A small model that answers yes/no questions on an image's attributes, trained from scratch.
Model: 64-pixel images, encoder arch caformer, encoder norm layernorm, encoder patch size [4, 4], encoder widths [64, 128, 256], fusion encoder norm rmsnorm.
Data: trained on Sentinel-2 satellite tiles (TerraMesh), 72500 training examples, 24.4 epochs.
Rows from block 6 of the image encoder of a small model that answers yes/no questions on an image's attributes, named by matrix and row number. Rows with one number belong to one neuron. Each number is 128 + 24 x the weight over its row's rms, rounded and kept within 0 to 255. All counts start at 0.
Before each neuron's rows are labels from the 100 images, of 14848, where the neuron reaches its highest value: "top examples" is what is common among them. Only what is clearly more common there than usual is listed. The data: Sentinel-2 satellite tiles (TerraMesh). In brackets: how many of the 100.
# fc1: MLP up (encoder.blocks.6.mlp.fc1.weight, 1024x256), inputs 172-255
# fc2: MLP down (encoder.blocks.6.mlp.fc2.weight, 256x1024, transposed), outputs 172-255

top examples: clouds (56); main land cover: clouds (38)
fc1.439 [166 161 138 107  99 119 156  62 134 109 142  73 119 143 136 154 119 141 126 114 106 129 112 106 135 122 140  90 141 101  79 123 146  97 143 146 110 140 127 114  77 122 119  93 125 116 102 143 161 133 126 150 142 115 127 137 118 123 170 140 116  82 100 140 184 126 159  88 144 105 155 149  88 118 168 117 172 115 140 148  82 141 104 106]
fc2.439 [148 123 122 123 147 150 126 154 139 145 137 136 122  88 125 131 143  68 134 135 143 129 119 157 137  88 155 122 130 162 129 124 108 141 131  86 163 109 125  98 160 146 143 167 137 133 162  81 141 144 151 132 127 106 121 124 126 123 127 148 138 105 120 114  72 117  58 168  64 140 122 109 142 152 120 124 119 141 138  83 114 164 131 121]

top examples: bare ground (74); main land cover: bare ground (28)
fc1.237 [109 113 126 126 149 119 110 127 128 128  81 139 157  91 112 122 144 119 140 167 128 152  87 125 116 131 108  55 131 130 137  95 149 157 132 135 113 133 141 144 188 139 108 136 148 110 104 100 167 102 151 141 126 116 115  92 153 146 120 138 112 122 122 150 143 151 137 110 108 102 155 168 120  87 128 133 133  74 167 169 113 134 118 152]
fc2.237 [138 112 130 103 111 170 114  80 141 110 127 150 100 123 127 135 135 189 118 165 115 121 136 136 132 146 153 144 132 117 133 118  81 129  99 108 161 125  97 104 146 121 129 139 165 132 187 112 153  92 132  73 134  99 117 163 102 129 155 110 117 157 116 146  88 180 180 172 160 107 116 120 102 107  98 146 126 136 161 124 128 103 126 173]

top examples: trees (89); clouds (69); main land cover: trees (40)
fc1.116 [157 129 131 134 154  88 140 125  94 161 136 150 121  92 170 117  84 160 123 124 131 143 147 172 100 116 106 118 150 141 117 144 190  70 119  72 160 159 105 143 139 104 129  96 136 126 144  99 106 135  89 174 174 124 144 131 146 135 131 175 115  90 127 125 130 106 115 144 106 142 100 127 118 117 121 171 141 127 122 156 105 155 113 142]
fc2.116 [144 144 106 132 119 180 138 129 146 132 164 129 110  68 124 122 148  83 178 154 106 114 137  98 166 138 139 152 122 106 144 119 120 161 116 109 136  88 133 122 154 144 126 151  99  98 109 129 127 147 139 146  81 132 147 121 122 129  93 125 149 128 138 103 140 144 112  86 148 133 119 159 140 168 145 141 103 146 149 156 163  97 132  89]

top examples: bare ground (70); main land cover: rangeland (42)
fc1.464 [ 98 127 155 130 158  92 138 135 104 106 128 107 129 141  96 138 122 143 140 148  75  53 115 156 138 106 155 113 102  98 171 148 149 111 122 148 136 122 118  77 149 135 118 106 188  58 125 142 133 158 122 129 160 180 112  87 144 110 150  95  85  93 128 167 138 154 125 122 135 145  85 112 124 101 127 139 178 113 135 140 133 151  84 153]
fc2.464 [118  97  90 106 132 129 108 126 146 153 137 130 137 151 164 119 121 106 135 129 110 166 144 104  95 133 103 109 156 153 107 124 139 133 126 115 128 173 120 165  95 125 118 147 102 151 117 145 122 107 153 113 111 108 119 138 106 130 106 161 158 165 118  85 118 106 162 133 122 104 148 125 133 145  95  98  78 150 110 110 168 100 144 121]

top examples: clouds (71); main land cover: clouds (31)
fc1.570 [124 124 111 137 128 167 153 125 158 130 105 110  94 159 162 143 156 150 123 138 129 139 147 150 197 145 150 153 149 121  74 111 178 120 151 106 134 138 143 122  96 163 112 115 119 172 149 131 163 117 100 145 105 109 139 166 125 106 107 131 155  81 135  95 142 124 146 118 143  67 147 123 158 135 128 118 167 137 132 157 148 132 117 148]
fc2.570 [143  95 161 123 126 158  84 108 112 125 101 161  91 134 131 110 138  69 145 133 143 143  95  99 105 130 164 119 145 114 120 162 110 150 155 128 100 141 150 124 107 146 123 105 137 110 128 143  77 130 109 111 152 127 138 115 113 128 118 142 128 157 150 111 127 146  96 141 118 128 103 135  99 169 149 121 138 142  94 127 123 155 130 119]

top examples: clouds (73)
fc1.119 [ 96 141  91 127 131 171 176 109 156 134 119 108 127 108 138 152 148 126 172 132 129 133 153  96 104 146 150 137 113 165 119 161  93 123 143  88 152 106 125 140 125 114 114 108 129 129 154 124 116 128 109 125 163 158 161 173 138  96 129 150 148 102  88 134 101 119  86 171 120 109 120 110 147 141  97 152 151 138 109 128 141 126 118 108]
fc2.119 [102 126 153 144 121 157 108 174  95 128 128 122 147 107 150 144 113 114  84 170 124 165 120 120 163 172 161 117 136 131 175 114 179  66 118 129 110  93 136 133 131 175  98 147 150  94  98 146 110 112 150 116 139 173 115  90 119 136 132 126 149 105 148 109 136 109 132 158 102 130 144 136 144 150 134 131 113 147 139 151  92 125 112 120]

top examples: main land cover: rangeland (45)
fc1.98 [121 121 139  97 180 116 134 119 108 143 126 132 114 100 119 131 131 203 151 142 125  75 139 111 175  84 131 121 118 100 153 154 112 132 126  94 133  96  88 113 141  98 143 101 122 118 138  94 110 154 153 124 131 135 108 141 116 162 105 105 116 122 144 141 153 117  92 151 110  78 152 154 138 105  97 138 143 155 100 138 125 138 135  76]
fc2.98 [118 121 152 151 116  97 161 110 129  97 125 107 131 143  95 104 131 126 107 110 164 146 125 125 132 116 102 124 112 114 149 155 121 110 116 108 142  99 136 138 161 131 103 132  92 131 154 130  88 145 122 156  97  82 124 139 153 155 158 136 124 153 138 155 108 109  94  89 150 177 151 108 136 128 120 114 132 181 141 132 156 157 147  92]

top examples: snow or ice (75); main land cover: snow or ice (70)
fc1.93 [140 100 100 102 168 154 107 160 157 152 106 131 137 127 163 129 157 109 166 130 156 158 107 149 123 110 161 142 142 132 119 146 134 176 103 118  96 136 158 148 138 155 138 109 152  98 158  85 102  83 160 129 152 137  97  97 140 135 126 146 134 117 126 101 109 159 106  90 121 147 121  90 142 107 155 130 116  96 148 113 162 107 129  89]
fc2.93 [114 168 169 168  79 111 176 102 146  90 132 122 135 148 110 177  94 139 120 104  97  97 108 118 161 110  91  92 120  98 145 119 114 101 120 169 140 111  82 144  97 104 112 141 129 164 147 106 123 126  97 154 106 126 178 117 146 138  84 138 112 140 107 147 180 150 111  87 118  88 139 124 124 167 162 142 167 130 120 162 117 150 129 173]

top examples: water (86); main land cover: water (32)
fc1.368 [104 107  94 106 148 174 126 139 142 152 136  91 141 119 116 101 117 108 110 145 155  89 103 143 162 124 133 119 128  98 154 106 114  96 101 147 172 109 133 135 127 102 144 125 138 106 137 128 142 154 111 111 148 183 162 127 122  97 159 118 136  96 141 126 101 119 123 122 118 118 138 121 142 126 137 109 148  93 129 151 115 124 197 142]
fc2.368 [ 85 130 156  80 132 104 107 147 113 124 150 179  97 105 139 128 173 153  88 108 114 150 166 174  87 155 157 117 114 133  98 119 156 150 139 130 122 127 124 155 157  77 137 134  99 177 126 151 107 149 141 123  82 108  93 112 150 121 124 138 129 146 137 144  94 133 114 111 137 123 126 141 107 162 122  82 115 118  85  99 152 127  95 149]

top examples: clouds (67); main land cover: clouds (35)
fc1.135 [162  94 118 131  71 102 131 102 112 143 101 113 134  98 113 118 125 145 149 142 108 105  83 119 137 182 130 138  84 142 114 148 171  85 137 122 102 112 162 143 133 153 116 112 126  97 139 123 166 140 126 128 141 113 149 185 126 105 124  87 137 125 138 163 145 137 145 116 152  91 147 132 164 157 123 110 132 109 154 126 165 128 142 147]
fc2.135 [110 152 139 115 144 144 103 118 165 139 108 114 137 144 144 148 128 171 127  99 133 149 135 162  77 120 145 121 136 149 116  90 127 157 168 129 183 150 147 106 113 100 136 143 129 145 130 124 115 100 120 117 140 123  94  90 157 173 141 158 147 139  77 144 151 112 116 136 165  79 141 149 155 107 135 124 128 120 162 139 101 178 168 139]

top examples: main land cover: rangeland (44)
fc1.608 [101 147 119 110 139  97 148 153 129 111 165 155 101 135 133 122 128 127 178  98 104 121 112  99 166 121  98 149 142 144 130 123 101 101 130 152  95 122 100 153 120 147 104 175 144 110  90 154  96 107 107 148 140 104 127 153 114 124  99 109 163  75 171 128 105 132 107 156 177 100 151 109 119 162 128 169  87 136 117 127 148 191 116 158]
fc2.608 [141 161 150 136 140 155 137 136  97 157  98 168 146 130 150 107 118 128 134 107 142 176 151  95 108  86 119 121 199  96 187 134 114 155 112 122 142 130 122 125 112 100 156  96 132 141  83 130 140 131 127 146 134 146 128 168 112  97 133 119 139 149 166  82 140 108 127 121 127 112 130  90 102 122 110  96  83 163  96 141  94 169 165 130]

top examples: flooded vegetation (47); main land cover: flooded vegetation (25)
fc1.697 [122 113 137 151  99 148 131 137 118 136 123 114 120 112  71 132 145 161 132 134 119 110 144 112  72 132 112 101 161 140 139  94  91 140 135 143 128 181 121 134 145 106 120 107 106 106 170 124 126 130 152 129 161 116  85 125 119 137 169 137 108 162  94 146 129  98 148 121 151 156 160 128 101 124 144 169 130 126 141 158 101 177 126  88]
fc2.697 [165 117 139  95 134 120 170 174 174 124 146 104 113 103 159 130  99 116 111 132 154 158 131  95 171  92 103 124 116  96 144 135 129 121 133 144 147 119 110 117 136 133 142 164 141 163  65 140 164 124 125 133  92 139 137 127 101 134 126 111 114 120 172 114  80 124 113 147 103 120  83 108 120 133 111 109 116 139 109 138 142  87 156  98]

top examples: snow or ice (95); main land cover: snow or ice (83)
fc1.509 [134 133 147 103 128 117 109 106 100 121 103 101 119 140 121 111 150  54 152  85 146 112 148 118 167 141 136 113 160 118 121  92 116 116 152 116 114 107 160 106 127 138 114 111 108 130 117  88 180 106 126 123  94 169 135 130 105 122  93 163 106 163 126 118 149  97 159 135 121 122 186 113  67 156 137 104 144 174 170 116 141 140  97 140]
fc2.509 [143 146 117 112  74 159 118 112 110 114 162 148  84 174 127  62 137 103  88  99 177 107 122 134 114 119 104 151 101 137 119 143 142 138 144 125 102 136 153 131 101 125  95 107 137 126 141 161 114 146 125  93 146 111 131 139 111  88 194  94  95 108 122 139 141 116 126 106 160 102 135 125 160 127 150 164 150 105 113 173 169 150 126 112]

top examples: water (76); main land cover: water (49)
fc1.120 [ 93 146 127 111 128 134 118  70  92 135 122 160 120 122 168 108 137 125 110 152 129 162 110 132 137 101 162 155 157 148 107 127 140 125 136 116 130 132 103 135 103 139 158 126 148  98 134 111 130 113 142 126 125 128 130  80 136 103 140 138  90 130 141  88 181  84 104 186  97 107 174 177 129 106 140 155 131 148 126 157 135 116 183 129]
fc2.120 [170 130 115  72 102 156 156 128  87  63 148 113 128 130 146 106 131  82 109 116 138  97 118 112 152 144  87 134  71 126  94 122 101 149 126 179 136 146 161 132 116  90 135 159 157 192 122 123 136 136 124 150 155 134 147 168 134 121 158 125 142 161 128 121  99 115 110 126 134 122 145 135 145 124 108 116 119 140 160  95 161 141 163  98]

top examples: main land cover: rangeland (43); main land cover: water (30)
fc1.151 [ 96 128 129 119 134  87 171 145 107 163  99 144 117 139 138 171 116 148 158 155 134 122  96 135 116 103 186 119 131 112 127 139 152 128 119 128 130 104  91 113 110  99 148 158 133  86 158 125 130 119 150 143 133 155 102 127 164 117 154 120 126 130 136 168 117 112 144 163 128 140 128 141 104 143 148 129 146 164 143 142 112 147 175 147]
fc2.151 [150 112 118 134 110 113 122 135 100 106 139 144 173 121 166 106 119 133  83 116 133 119 103 150 130  96 118  90 101 136 128 132 115 123 144 158 144 133 123 177 157  97 125 180  87 120 118 159 143 129 116  38 152 138 142 123  86 141 132  88 101 127 133 137 188 130 121 123 120 119 187 103 116 140 142 115 118 121 113 104 143 119 146  95]

top examples: crops (66); main land cover: crops (50); main land cover: snow or ice (36)
fc1.635 [137 142 138 154 124 124 150 106 143 173 134 124 113 164 109 190 100 128 107 142 154 140 178 138 116  99 135 128 142 111 150 152 118 127 121 145 114 155  81  99 138 124 125 101 135 107 125 152 156 140 175 119 102 119 146 166 119  93 135 128  87  82 101 120 100 164  97 171 116 104 124 140 124 144 169  97 144 106 114 150 166 173 122 120]
fc2.635 [116 102 134  99 110 128 140 108 107  80 100 115 100 107 148 104 143 142 127 140 114  84  77 104 130 102 150 155 117 138 103 110 114 117  93 170 147 146 121 172 128 162 124 134 127 110 148 160 159 110 101 116 134 116 113  81 121 162  84 108 155 148 147 122 149 113 152 127 126 172 132 131  76 118 106 113 123 154 112 133 118  74 135 145]

top examples: bare ground (66); main land cover: bare ground (55); main land cover: water (37)
fc1.195 [164 130 152 131 114 125 141 123 119 143 112  99  86 160 164 112  98 126  94 164 127 160  95 141 144  69 144 116 148 143 111 115 123 111 119 125 113 134 114 136 105 158 112 107 147 130 116 174 162 124 116 115 131 155 128 115 117 126 118  75 142 113 148  98 136  86 107 164 135 158 140 175 121 140 130  95 161 100 166 149 173 138 141 112]
fc2.195 [139 142 124 103 124  91 107 124 139 118 148 157 131  71 128 149 135  92 127  60 119  92 126 143 146 124 139 138 112 113 121 155 135 105  95 147 110 142 141 125 111 131 102 145 139  85 126 135 111 175 138 159 152  85 131 122 130 156 156 139 131 134 143 129 144 127 116 125 102 120 153 118 136 110 127 143 102 128  84 104 147 139 130 137]

top examples: flooded vegetation (40)
fc1.212 [144 116 129 131 112 149 147 116 109 133  87 118 114 144 126 105 158 141  98 176 153 121 146 116 149 115 112 124 100 156 105  93 100 156 116 149 149 126 114 133 114 106  76 126 114 138 132  87 156 151 123 127 109 124 123  67 104 151 117  93  87 123  99 140 163 131 147 180 173 137 174 120 117  65 136 146 118 123 151 121 124 129 173 128]
fc2.212 [130 130 131 137 139 132 134 166 121 157 135 133 143 127 154 161  83  90  85 109 155 153 118 125 127 121 118 143 182 113 158 145 182 111 111 138 132 118 113 128 135 146 154 128 133 128 126 184 152  96 135 123 123 143 109 163 110 129 121  90 162 103 138 109  99 110 133  96 105  95  67 113 114 148 116  67 142 145 128 161 132 128  74 144]

top examples: snow or ice (86); main land cover: snow or ice (81)
fc1.51 [119 110 150 133 104 149 146 134 167 136 111 158  93 110 150 143 131  88  72 127 135 102 150 138 152 113 126 130 125  94 127 159 131  95 123 164 146  89 150 143 114 141  93 125  87 129 144 110 150 111 109 131  85 172 117 130 149 113 107 127 143 113 154 109 125 186 122  83 135 131 122 183 143  91 150 114 129 117 118 125 131 139 141 149]
fc2.51 [129 150 113  83 175 116 134 146 110 114 149 118 108 135 120 125 123  98 145 129 110 133  86 163 118 107 122 188 140 130 138 126 116 155 142 152 124 132  69 105  94 115 163 107 172 131 126 164 116 150 123 132 188  86 123 114 131 113 161 131 130 130 123 110 108 118  98 174 118 181 167 146 105 147 121 117 126 140 144 137 113 130 109 134]

top examples: main land cover: rangeland (64)
fc1.25 [169 145 116 107 134 136 155 163  91 133 174 139 142 135 127 156  98  96 151 154 134 135 109 137 129  71 142 101 160 175 134 145  75 106 124  98  97 103 147 128 144  95 118 134 128  86 115 150 154 139 169 159 155 140 110  82 190  97 106 152 147 133  86 147 137 126 177 110 160 110 160 125 124 125 110 103 145 141 120  95 101 162 135 102]
fc2.25 [125 110 176 148 146 141 147 147 139 114  98 169  81 138 111 142 102 132 133  99 140 119 115 157 112 136 118 141 124 151 153 124 139 109 154 122 119 110 119 143 133 115 129 144 150 147 109 113 135 122 135  99  85 106  94 132 134 129 143  80 131 166 108 138 146 146 134 138 124 113 118 125 138 102 103 143 149  86 150 136 137 190 169 132]

top examples: clouds (97); main land cover: trees (55)
fc1.466 [148 167 141 165 165 139 115 136  99 136 132 153 130 113 145 177 150 150 122 150 165 115 152  88  92 134 118 159 134 133  99 195 104 126 107 152 167 134 124 150 107 122 144 147 128 120 116 107 144 127 143 129 133 145 140 120 129 178 115 127 118 116 170 146 144 147 156 113 104 117  98 101  91 116 111 160 193 113 159 104 102 117 147 144]
fc2.466 [124 125 147 112  96 149 139 120 125  73  94 150 127  86 139 103 170 114 117  97  84 151  89 126 130  89 112 150 116 135 118 102 124 139 146 137 105 128 126 136 132  83 162  91 157 122 148 115 114  96  95 183 119  82 147 171 149 153 138 165 133 168 115 129 124 121 117 124 127 185 158 141 131 145 123  84 110 111 104 108 121 171  89 122]

top examples: bare ground (59); snow or ice (42); main land cover: snow or ice (34); main land cover: water (32)
fc1.70 [ 88 127  77 137 128 121  83 147 146 134 165 127 117 120 144 141 116  98 135 103 144 171  94 117 122 105 153 105 130  94 111 143  90  85 139 109 150 159 129 112 151 119 103 139 161  73 121 138 153 127 148 134 131 133 103 151 142 144 123 118 148 130 152 162 132 107 135 127 154 157 122 130 109 123 154 122 163 125 148 109 107 115  93 109]
fc2.70 [173 148 126  87 111 102  93 133 145  88 133 158 121 130 151 143 127 161 139 132 101 111 141 106 130 165 104 108  91  87 114 118 174 115 105 182 125 150 110  99 141 136 145  90 156 125 130  83 129  91 149 141 146 127 125  96 171 104 111 126 136 121 149  92  98 141 149 147 128  91 144  93 153  97  99 149 165 152 154  79 134 157 159 120]

top examples: trees (88); clouds (50)
fc1.563 [121 147  97 141 128 134 134 124 174 162 104 170 137 134 183 128 128 115  98 147 147 119 149 131 118 103 109 116 125 131 104 132 126 174  93 138 115 132 128 141 105 108 162 148  80 118 138 118 128 125 134 100 119 110 148 113 130 160 134 119  98  90 114 115  91 134 134 110 130 118 154  99  87  76 136 156 148 122 153 126 116 111 197 135]
fc2.563 [143 140 161 121 163 106 144 160  89  88 118  78  98  96 108 121 116 149 144 132 152 129  95  96 163 138 141 135 165 152 147 139 117 119 148 134 153 136  99 122 136 172 103 119 129  98 139 137 140 113 102 165 106 121 117 132 125 114 107 145 141 165 180  97 158 128  90 130 116 157 101 132 120 180 132  90 103 111 118 156 147 176 103 104]

top examples: crops (69); main land cover: crops (50)
fc1.180 [104  92 149 120 104 140 141 117 128 157 115  91 111 145 127  89 163 122 151 162 166 141 114 137 164 109 118 137 108 122 145 105 125  99 131 153 130 152 108 106 113 159 108 124 168 141 115 128  83 158 122 100 115 143  70  72 148 102 156 121  86 134 106 128 128 127 148 133 153 120 132 101 132 116 129 107 102 113 135 167 202 122 150 104]
fc2.180 [150 157 132 122  91 118 137 114 112  96 115 139 123 118 156 143 116 120  87 127 133 112 130 102 130 123 139 133 156 153 120 117 112 133 123 121 136  97 131 143 112 112 134 145  89  99 121 134 209  56 105 142 148 167 133 172  79 147 107 115 156 122 146 118 138 151  91 130 104 125 101 121 104 159 134 146 148 142 106 100 113 159 100 146]

top examples: trees (96); built area (82); crops (79); clouds (48)
fc1.156 [118 153 147 169 147 132 143 105 124 117 137  92 158 184  85 122 135 143 183 140 158  98 133 140 127 119 152 127 151 149 129 115 141 133 112 106  96 106 150 103 120 158 120 114 156 153 108 103 135 177 120  98 129 105  87 103 115  95 131 109 149 130  99 159 135 121 126 126 157 115 105 102  95 129  62 149 120 104 135 157 135  94  89 102]
fc2.156 [173 128 120 120  96 142 120 132 144 109 104 139 130 123 141 123 109 127  79 134 133 161 124 130 147 129 151 137 155 118 117 134 132 119 157 133 155 178 104 136 153 138 105 149  99 114 106 163 126  83 103 101 146 174 132 195 116 169 133 167 147  98 147  94 140 122 157 142  93 103  97 119 111 108 164  82 108 137  98 112 137 161 152 138]

top examples: crops (86); main land cover: crops (76)
fc1.233 [ 80 163 102 127 126 128  77 103 153 129 158 159  86 181  94 149 122  90 119 114 165 163 168 166 130 104 144 175  71 132 164 140 179 119 194 157 103 107 135 100  98  99 158  98 138 114 103 138 135 131 130 133 127 153 147  95 121 116 168 149  87  94 141 170 119  95 114 153  98  92 139 114  90 167 130 150 122 172 120  90 136 166 152  95]
fc2.233 [114 110  92 146 146 112 130 127 117 159 139 118 160 140 162 125 135 171 160 157 109 115 131 107 106 127 117 108 110 158 113 111 126 156 127 140 105 145 133 111 112 122 145 121 114 127 163 120 135 108 154 140 107 134 125 153 130 124 127 120 155 138 136 122 134 107 114 138 135 179 172 146 147 122 134 103 154 111 140 100 134  73 145 171]

top examples: trees (91); clouds (85); main land cover: trees (67)
fc1.250 [133 124 134 137 129 140  80 128  92 154 176 170 136 144 123  88 154 140 121 152 133  95 111 110 108 127  95 170 127 112  92 161  87 191 109 118 142 141 137 137 148 147 118 113 150 139  95 115 147  79 118 139 154 122 123 113 112 155  87 124 146 137 128 139 157 128 108 106 164 145 148 174  91 108 133 177 126 158 120 132 155 126 128 157]
fc2.250 [139  73 171  98 144  76 124 130 153 131 102 100 149  95 127 105 129 131 129 124 182 149 179 164 104  93 152 109 154 104 118  80 123 167  97 190 128 158 130 122 122 105 114 127 155 177 106 132 150 115 137 120  82  80 136 108 142  95 147 150 145 127 131 126 125 132 171 138 118 155 152 133 115  97 122 134  92  69 106 116 111 140  67 155]

top examples: crops (75); main land cover: crops (57)
fc1.596 [132 149 130 168 139  75 112 114 119 146  93 119 141 148  62 147 137 152 122 134 120 133 150 138 121 127 116 189 120 119 147 158  90 134 146 179 129 122  93  87 103 157 123 144 147  93 148 132 153 100 178  90 172 113 137 134  93  83 150 207 121 136 121  67 131 115 140 131 112 110 136 113  86 154  98  62 150 108 173 152 154 115 105  86]
fc2.596 [100 104 126 137  99 101 163 122 148 116 123 123 132 101 152 105 149 125 129 138  95 115 176  82 108  96  82 140  92 101  98 109 123 141 107 114 131 122 175 159 124 158 160 115 101 120 166 131 113 159 103 102 114 123 120 114 132 156 128  66 111 111 138 140 133 112  76 153 135 146 165 137 147 109 170 105  89 100 126 140 131  94 144 132]

top examples: flooded vegetation (30)
fc1.86 [131  94 105 122 135 133 140 143 114 147 149 170 132 118  69 149 134 121 111 117  91  85 127 117 100 129 152  98 166  91 124 116  96  65 171 162 108 165 137 130 102 106 137 154 109 120 172 150 112 127 144 142 120 121 174 140 141 142 115 118 136 161 133 153 121  82 129  97 137 177 139 128 174 151 105 124  98 132 121 113 169 136 137 150]
fc2.86 [140 140 163  81 114 138 111 151 161 121 141  90 125 126 157 109 111 154 159 133 177 124 128 116 128 107  78 125  83 154 111 103 129 180 127 128 142 131 114 158 152  92 145  81 195 144  85 144 138 134 106 133 169 133  98 109  99 149 144 111 122  99 127 124  93 162 155 159 108 125 128 122 103 126 118 161 127  92 140 167 121  82 157 102]

top examples: clouds (77)
fc1.575 [125 145 124 121 124 164 152 142  94 129 125 107 114 123 105 126  91  92 130 130 122 131 138 144 131  95 131 174 132 107  92 131 124 108 107 134 109 131  93 135 128 118 157 125 155 158 167 156 192 128 117 144 132 119 169 181 136 121 160 109  88  96 166 130 102 115 166 118  77 168 145 127  82 146  85 101 156 122 130 110 122 143 141 150]
fc2.575 [188 133 112 142  94 101 121 136 120 121 122 125 102 107 177 144 145  87 156 105 116 108 126 121  74 131 113 146 168 105 119  80 151 118 148 144 127 161 116 162  98 134 154  84 146 109 137 136 133 118 125 109 124 130  76  86  95 148 151 148 146 124  50  99 151 121  84 168 110 180 126 124 142 143 132 127  94 144 109 136 178 135 108  97]

top examples: crops (94); main land cover: crops (82); built area (64)
fc1.184 [106 106 104 137 127 145 122 111 125 106 157 128 159 129 105 103  84 128 111 148  97  80 102 122  80 127 149 106 123 135 137 154 105 130 149 152  84 117 113 103 129  94 117  88 118 146 153 125 178 124 116 156 153 195 120 105 138 131 162 113 151  97 134  94 103  97 141 121  97  86 159 101 143 123 124 128 132 140 150 126 125 148 139 142]
fc2.184 [121 122 186 169 150 111 114 105 126 107 113  95 111 121 145 128 123 107 116 139 141  99 150 148 109 138 110 155 131 144 111 155 113 140  93 136 132 157  98 148 116 181 127 106  92 153 106 162 116 123 131  92 161 119 145 126 100 126 118 126  63 162  97 159 135 139 113 127 115 148 113 124 136 133  84 127 163 106 127 162 166 116 159 136]

top examples: trees (91); snow or ice (72); main land cover: snow or ice (39)
fc1.215 [178 131 138 130  98 153 133 138 109 116 181 128 110 109  99 125 171 179  81 128 157 149  81 135 126 144  95 119 118 122 108 131  89 160 143 124 153 129 107 126 138 152 135 120 117 151  99 133 137 117 182 128 135 116 151 142 121 137 154 132 112 156  95  88 129 114 129 155 148 125 151 162 131 160 146 130  92 102 137 120 115 119 156  69]
fc2.215 [119 134 149 115 120 145 124 108 155 151  94 125 157 141 118 143 104 110 165 120 115 166 191 129 139 151 149 114 126 113 135 120 125  82 113 145 139 130 172 123 147 102 118 109 164 141  88 149 155 148  88 107 106 125 123 152  83 137 125 130 112 135 143 148 130 112 116 129 151 133 103  71 125  86  89 118 137 138 101 131 173 100 131 175]

top examples: flooded vegetation (28)
fc1.148 [110 111 117 133 146 118 156 122  96 109 153  91 143 125 113 164 108 177 151 132  85 105 148 111 151 150 151 133 151 105 137 134 113 100 100 121 118 144  98 136 110 119 149 133 132 156 142 160 165 140 150 152 125 101 176 157 149 148  91  78 160 114 135 119 134 108 124 118 108 139 119 127 138 146 155 132 119 129 125 102 109 128 118 135]
fc2.148 [157 140 130 119 106 135 102 158 152 178 129 142 143 140 134 128 116 143  73 148 176 155 124 138  99 124 107 139 141 151 128 105 131 162 170 150 117 148 135 123 163 113 131 139 144 124 129 148  95 123 119 107 141 139 130  77 134 147 134 150 133 139 137 128 109 102 115 166 121 142 159 111 140 136  80 146 140  98 155 156 141 113 115 150]

top examples: flooded vegetation (43)
fc1.201 [124 143 141 177 129 136 176 143 134 128 170 123 128 120 119 154 145 142 140 149  99 124 157  96 114 163  84 101 163 115 166  90 116 146 147  81 129 158 140 124 122 124  89 161 111 137 105 122 178 142 139 180 142 141 136 101 142 152 153  90 101 135  95 150 107 125 154 127 130 133  96 114 143  82 151 159 151 130 112 125 108 116 114 112]
fc2.201 [162 121 129 109 123 142  98 172 111 157 113 104 142 114 140 106  80 155  98 116 137 146 128 141 158  59 142 142 113 135 114 156  96  64 141 149 132 115  87 146 175 131 149 145 127 158 120 153 115 109 149  51 116 122 130 122 146 131 126 114 155 100 130 149 120 125 138 125 122 120 102 139  93 134 118 123 140 162 152 159 165 127 121 129]

top examples: bare ground (50); snow or ice (49)
fc1.695 [125 147 135  85 151 163 136 121 148 175 112 148 116  91 170 153 117 116 114 144 118 149 131 115 123  95 124 114 132 138 159 146 125 100 131 134 111 114 106 110 160 110 141 127  95 127 151 137  79  92  98 159 142 115 138 126 136 104 155 124 114 134 147 149 105 113 143 168 151 134  90 120 133 130 156 127 153 109 139 103 128 125 116 102]
fc2.695 [106 115 152 141 100 153 110 176  99  91 125  92 101 145 144 180 114 150 109 127  87 118 146 119 135 102 126 107 131 123 117 139 163 166 105 128 155 156 135 119  92 133 129  87 122 129 155 155 121 112 130  92 133 128 170 145 145 146 134 134 151 112 120 148 111 112 159  99 128 153 127 111 127 158 100 160  92 136 140 161 114 136 136 129]

top examples: crops (66); main land cover: crops (43); main land cover: rangeland (41)
fc1.663 [148 136 107 114 128 100 173 134 136 138 156 114 118 111 123 123 131 116 150 127 127 153 134 122 123 125 141  88 168 128 130  99  80  93  91 113 108 158 142 124 160 102 126 157 108 147 105 145 146 107 160 161 141 119 147 157 158 103 113 161 133 129 176 123 117 112  95 103 182  92 112 107 144 130 100 173 133 151 151 117 108 181 134 119]
fc2.663 [ 98 172 132 140 113 156 137 109 128 108 118 166 130 150 106 125  87 165 129 106 131 174 170 117 141 147 106 138 113 127 149 143  73 107 157 132 125  97 135  80 120 107 129 136 154 141 165 125 122  89 144 138 117 136 102 107  92 114 143 122 142 149 124  95  89 162 146 159 106 146 147  92 115 128 141 131 124 110 165 183 152 136 177 116]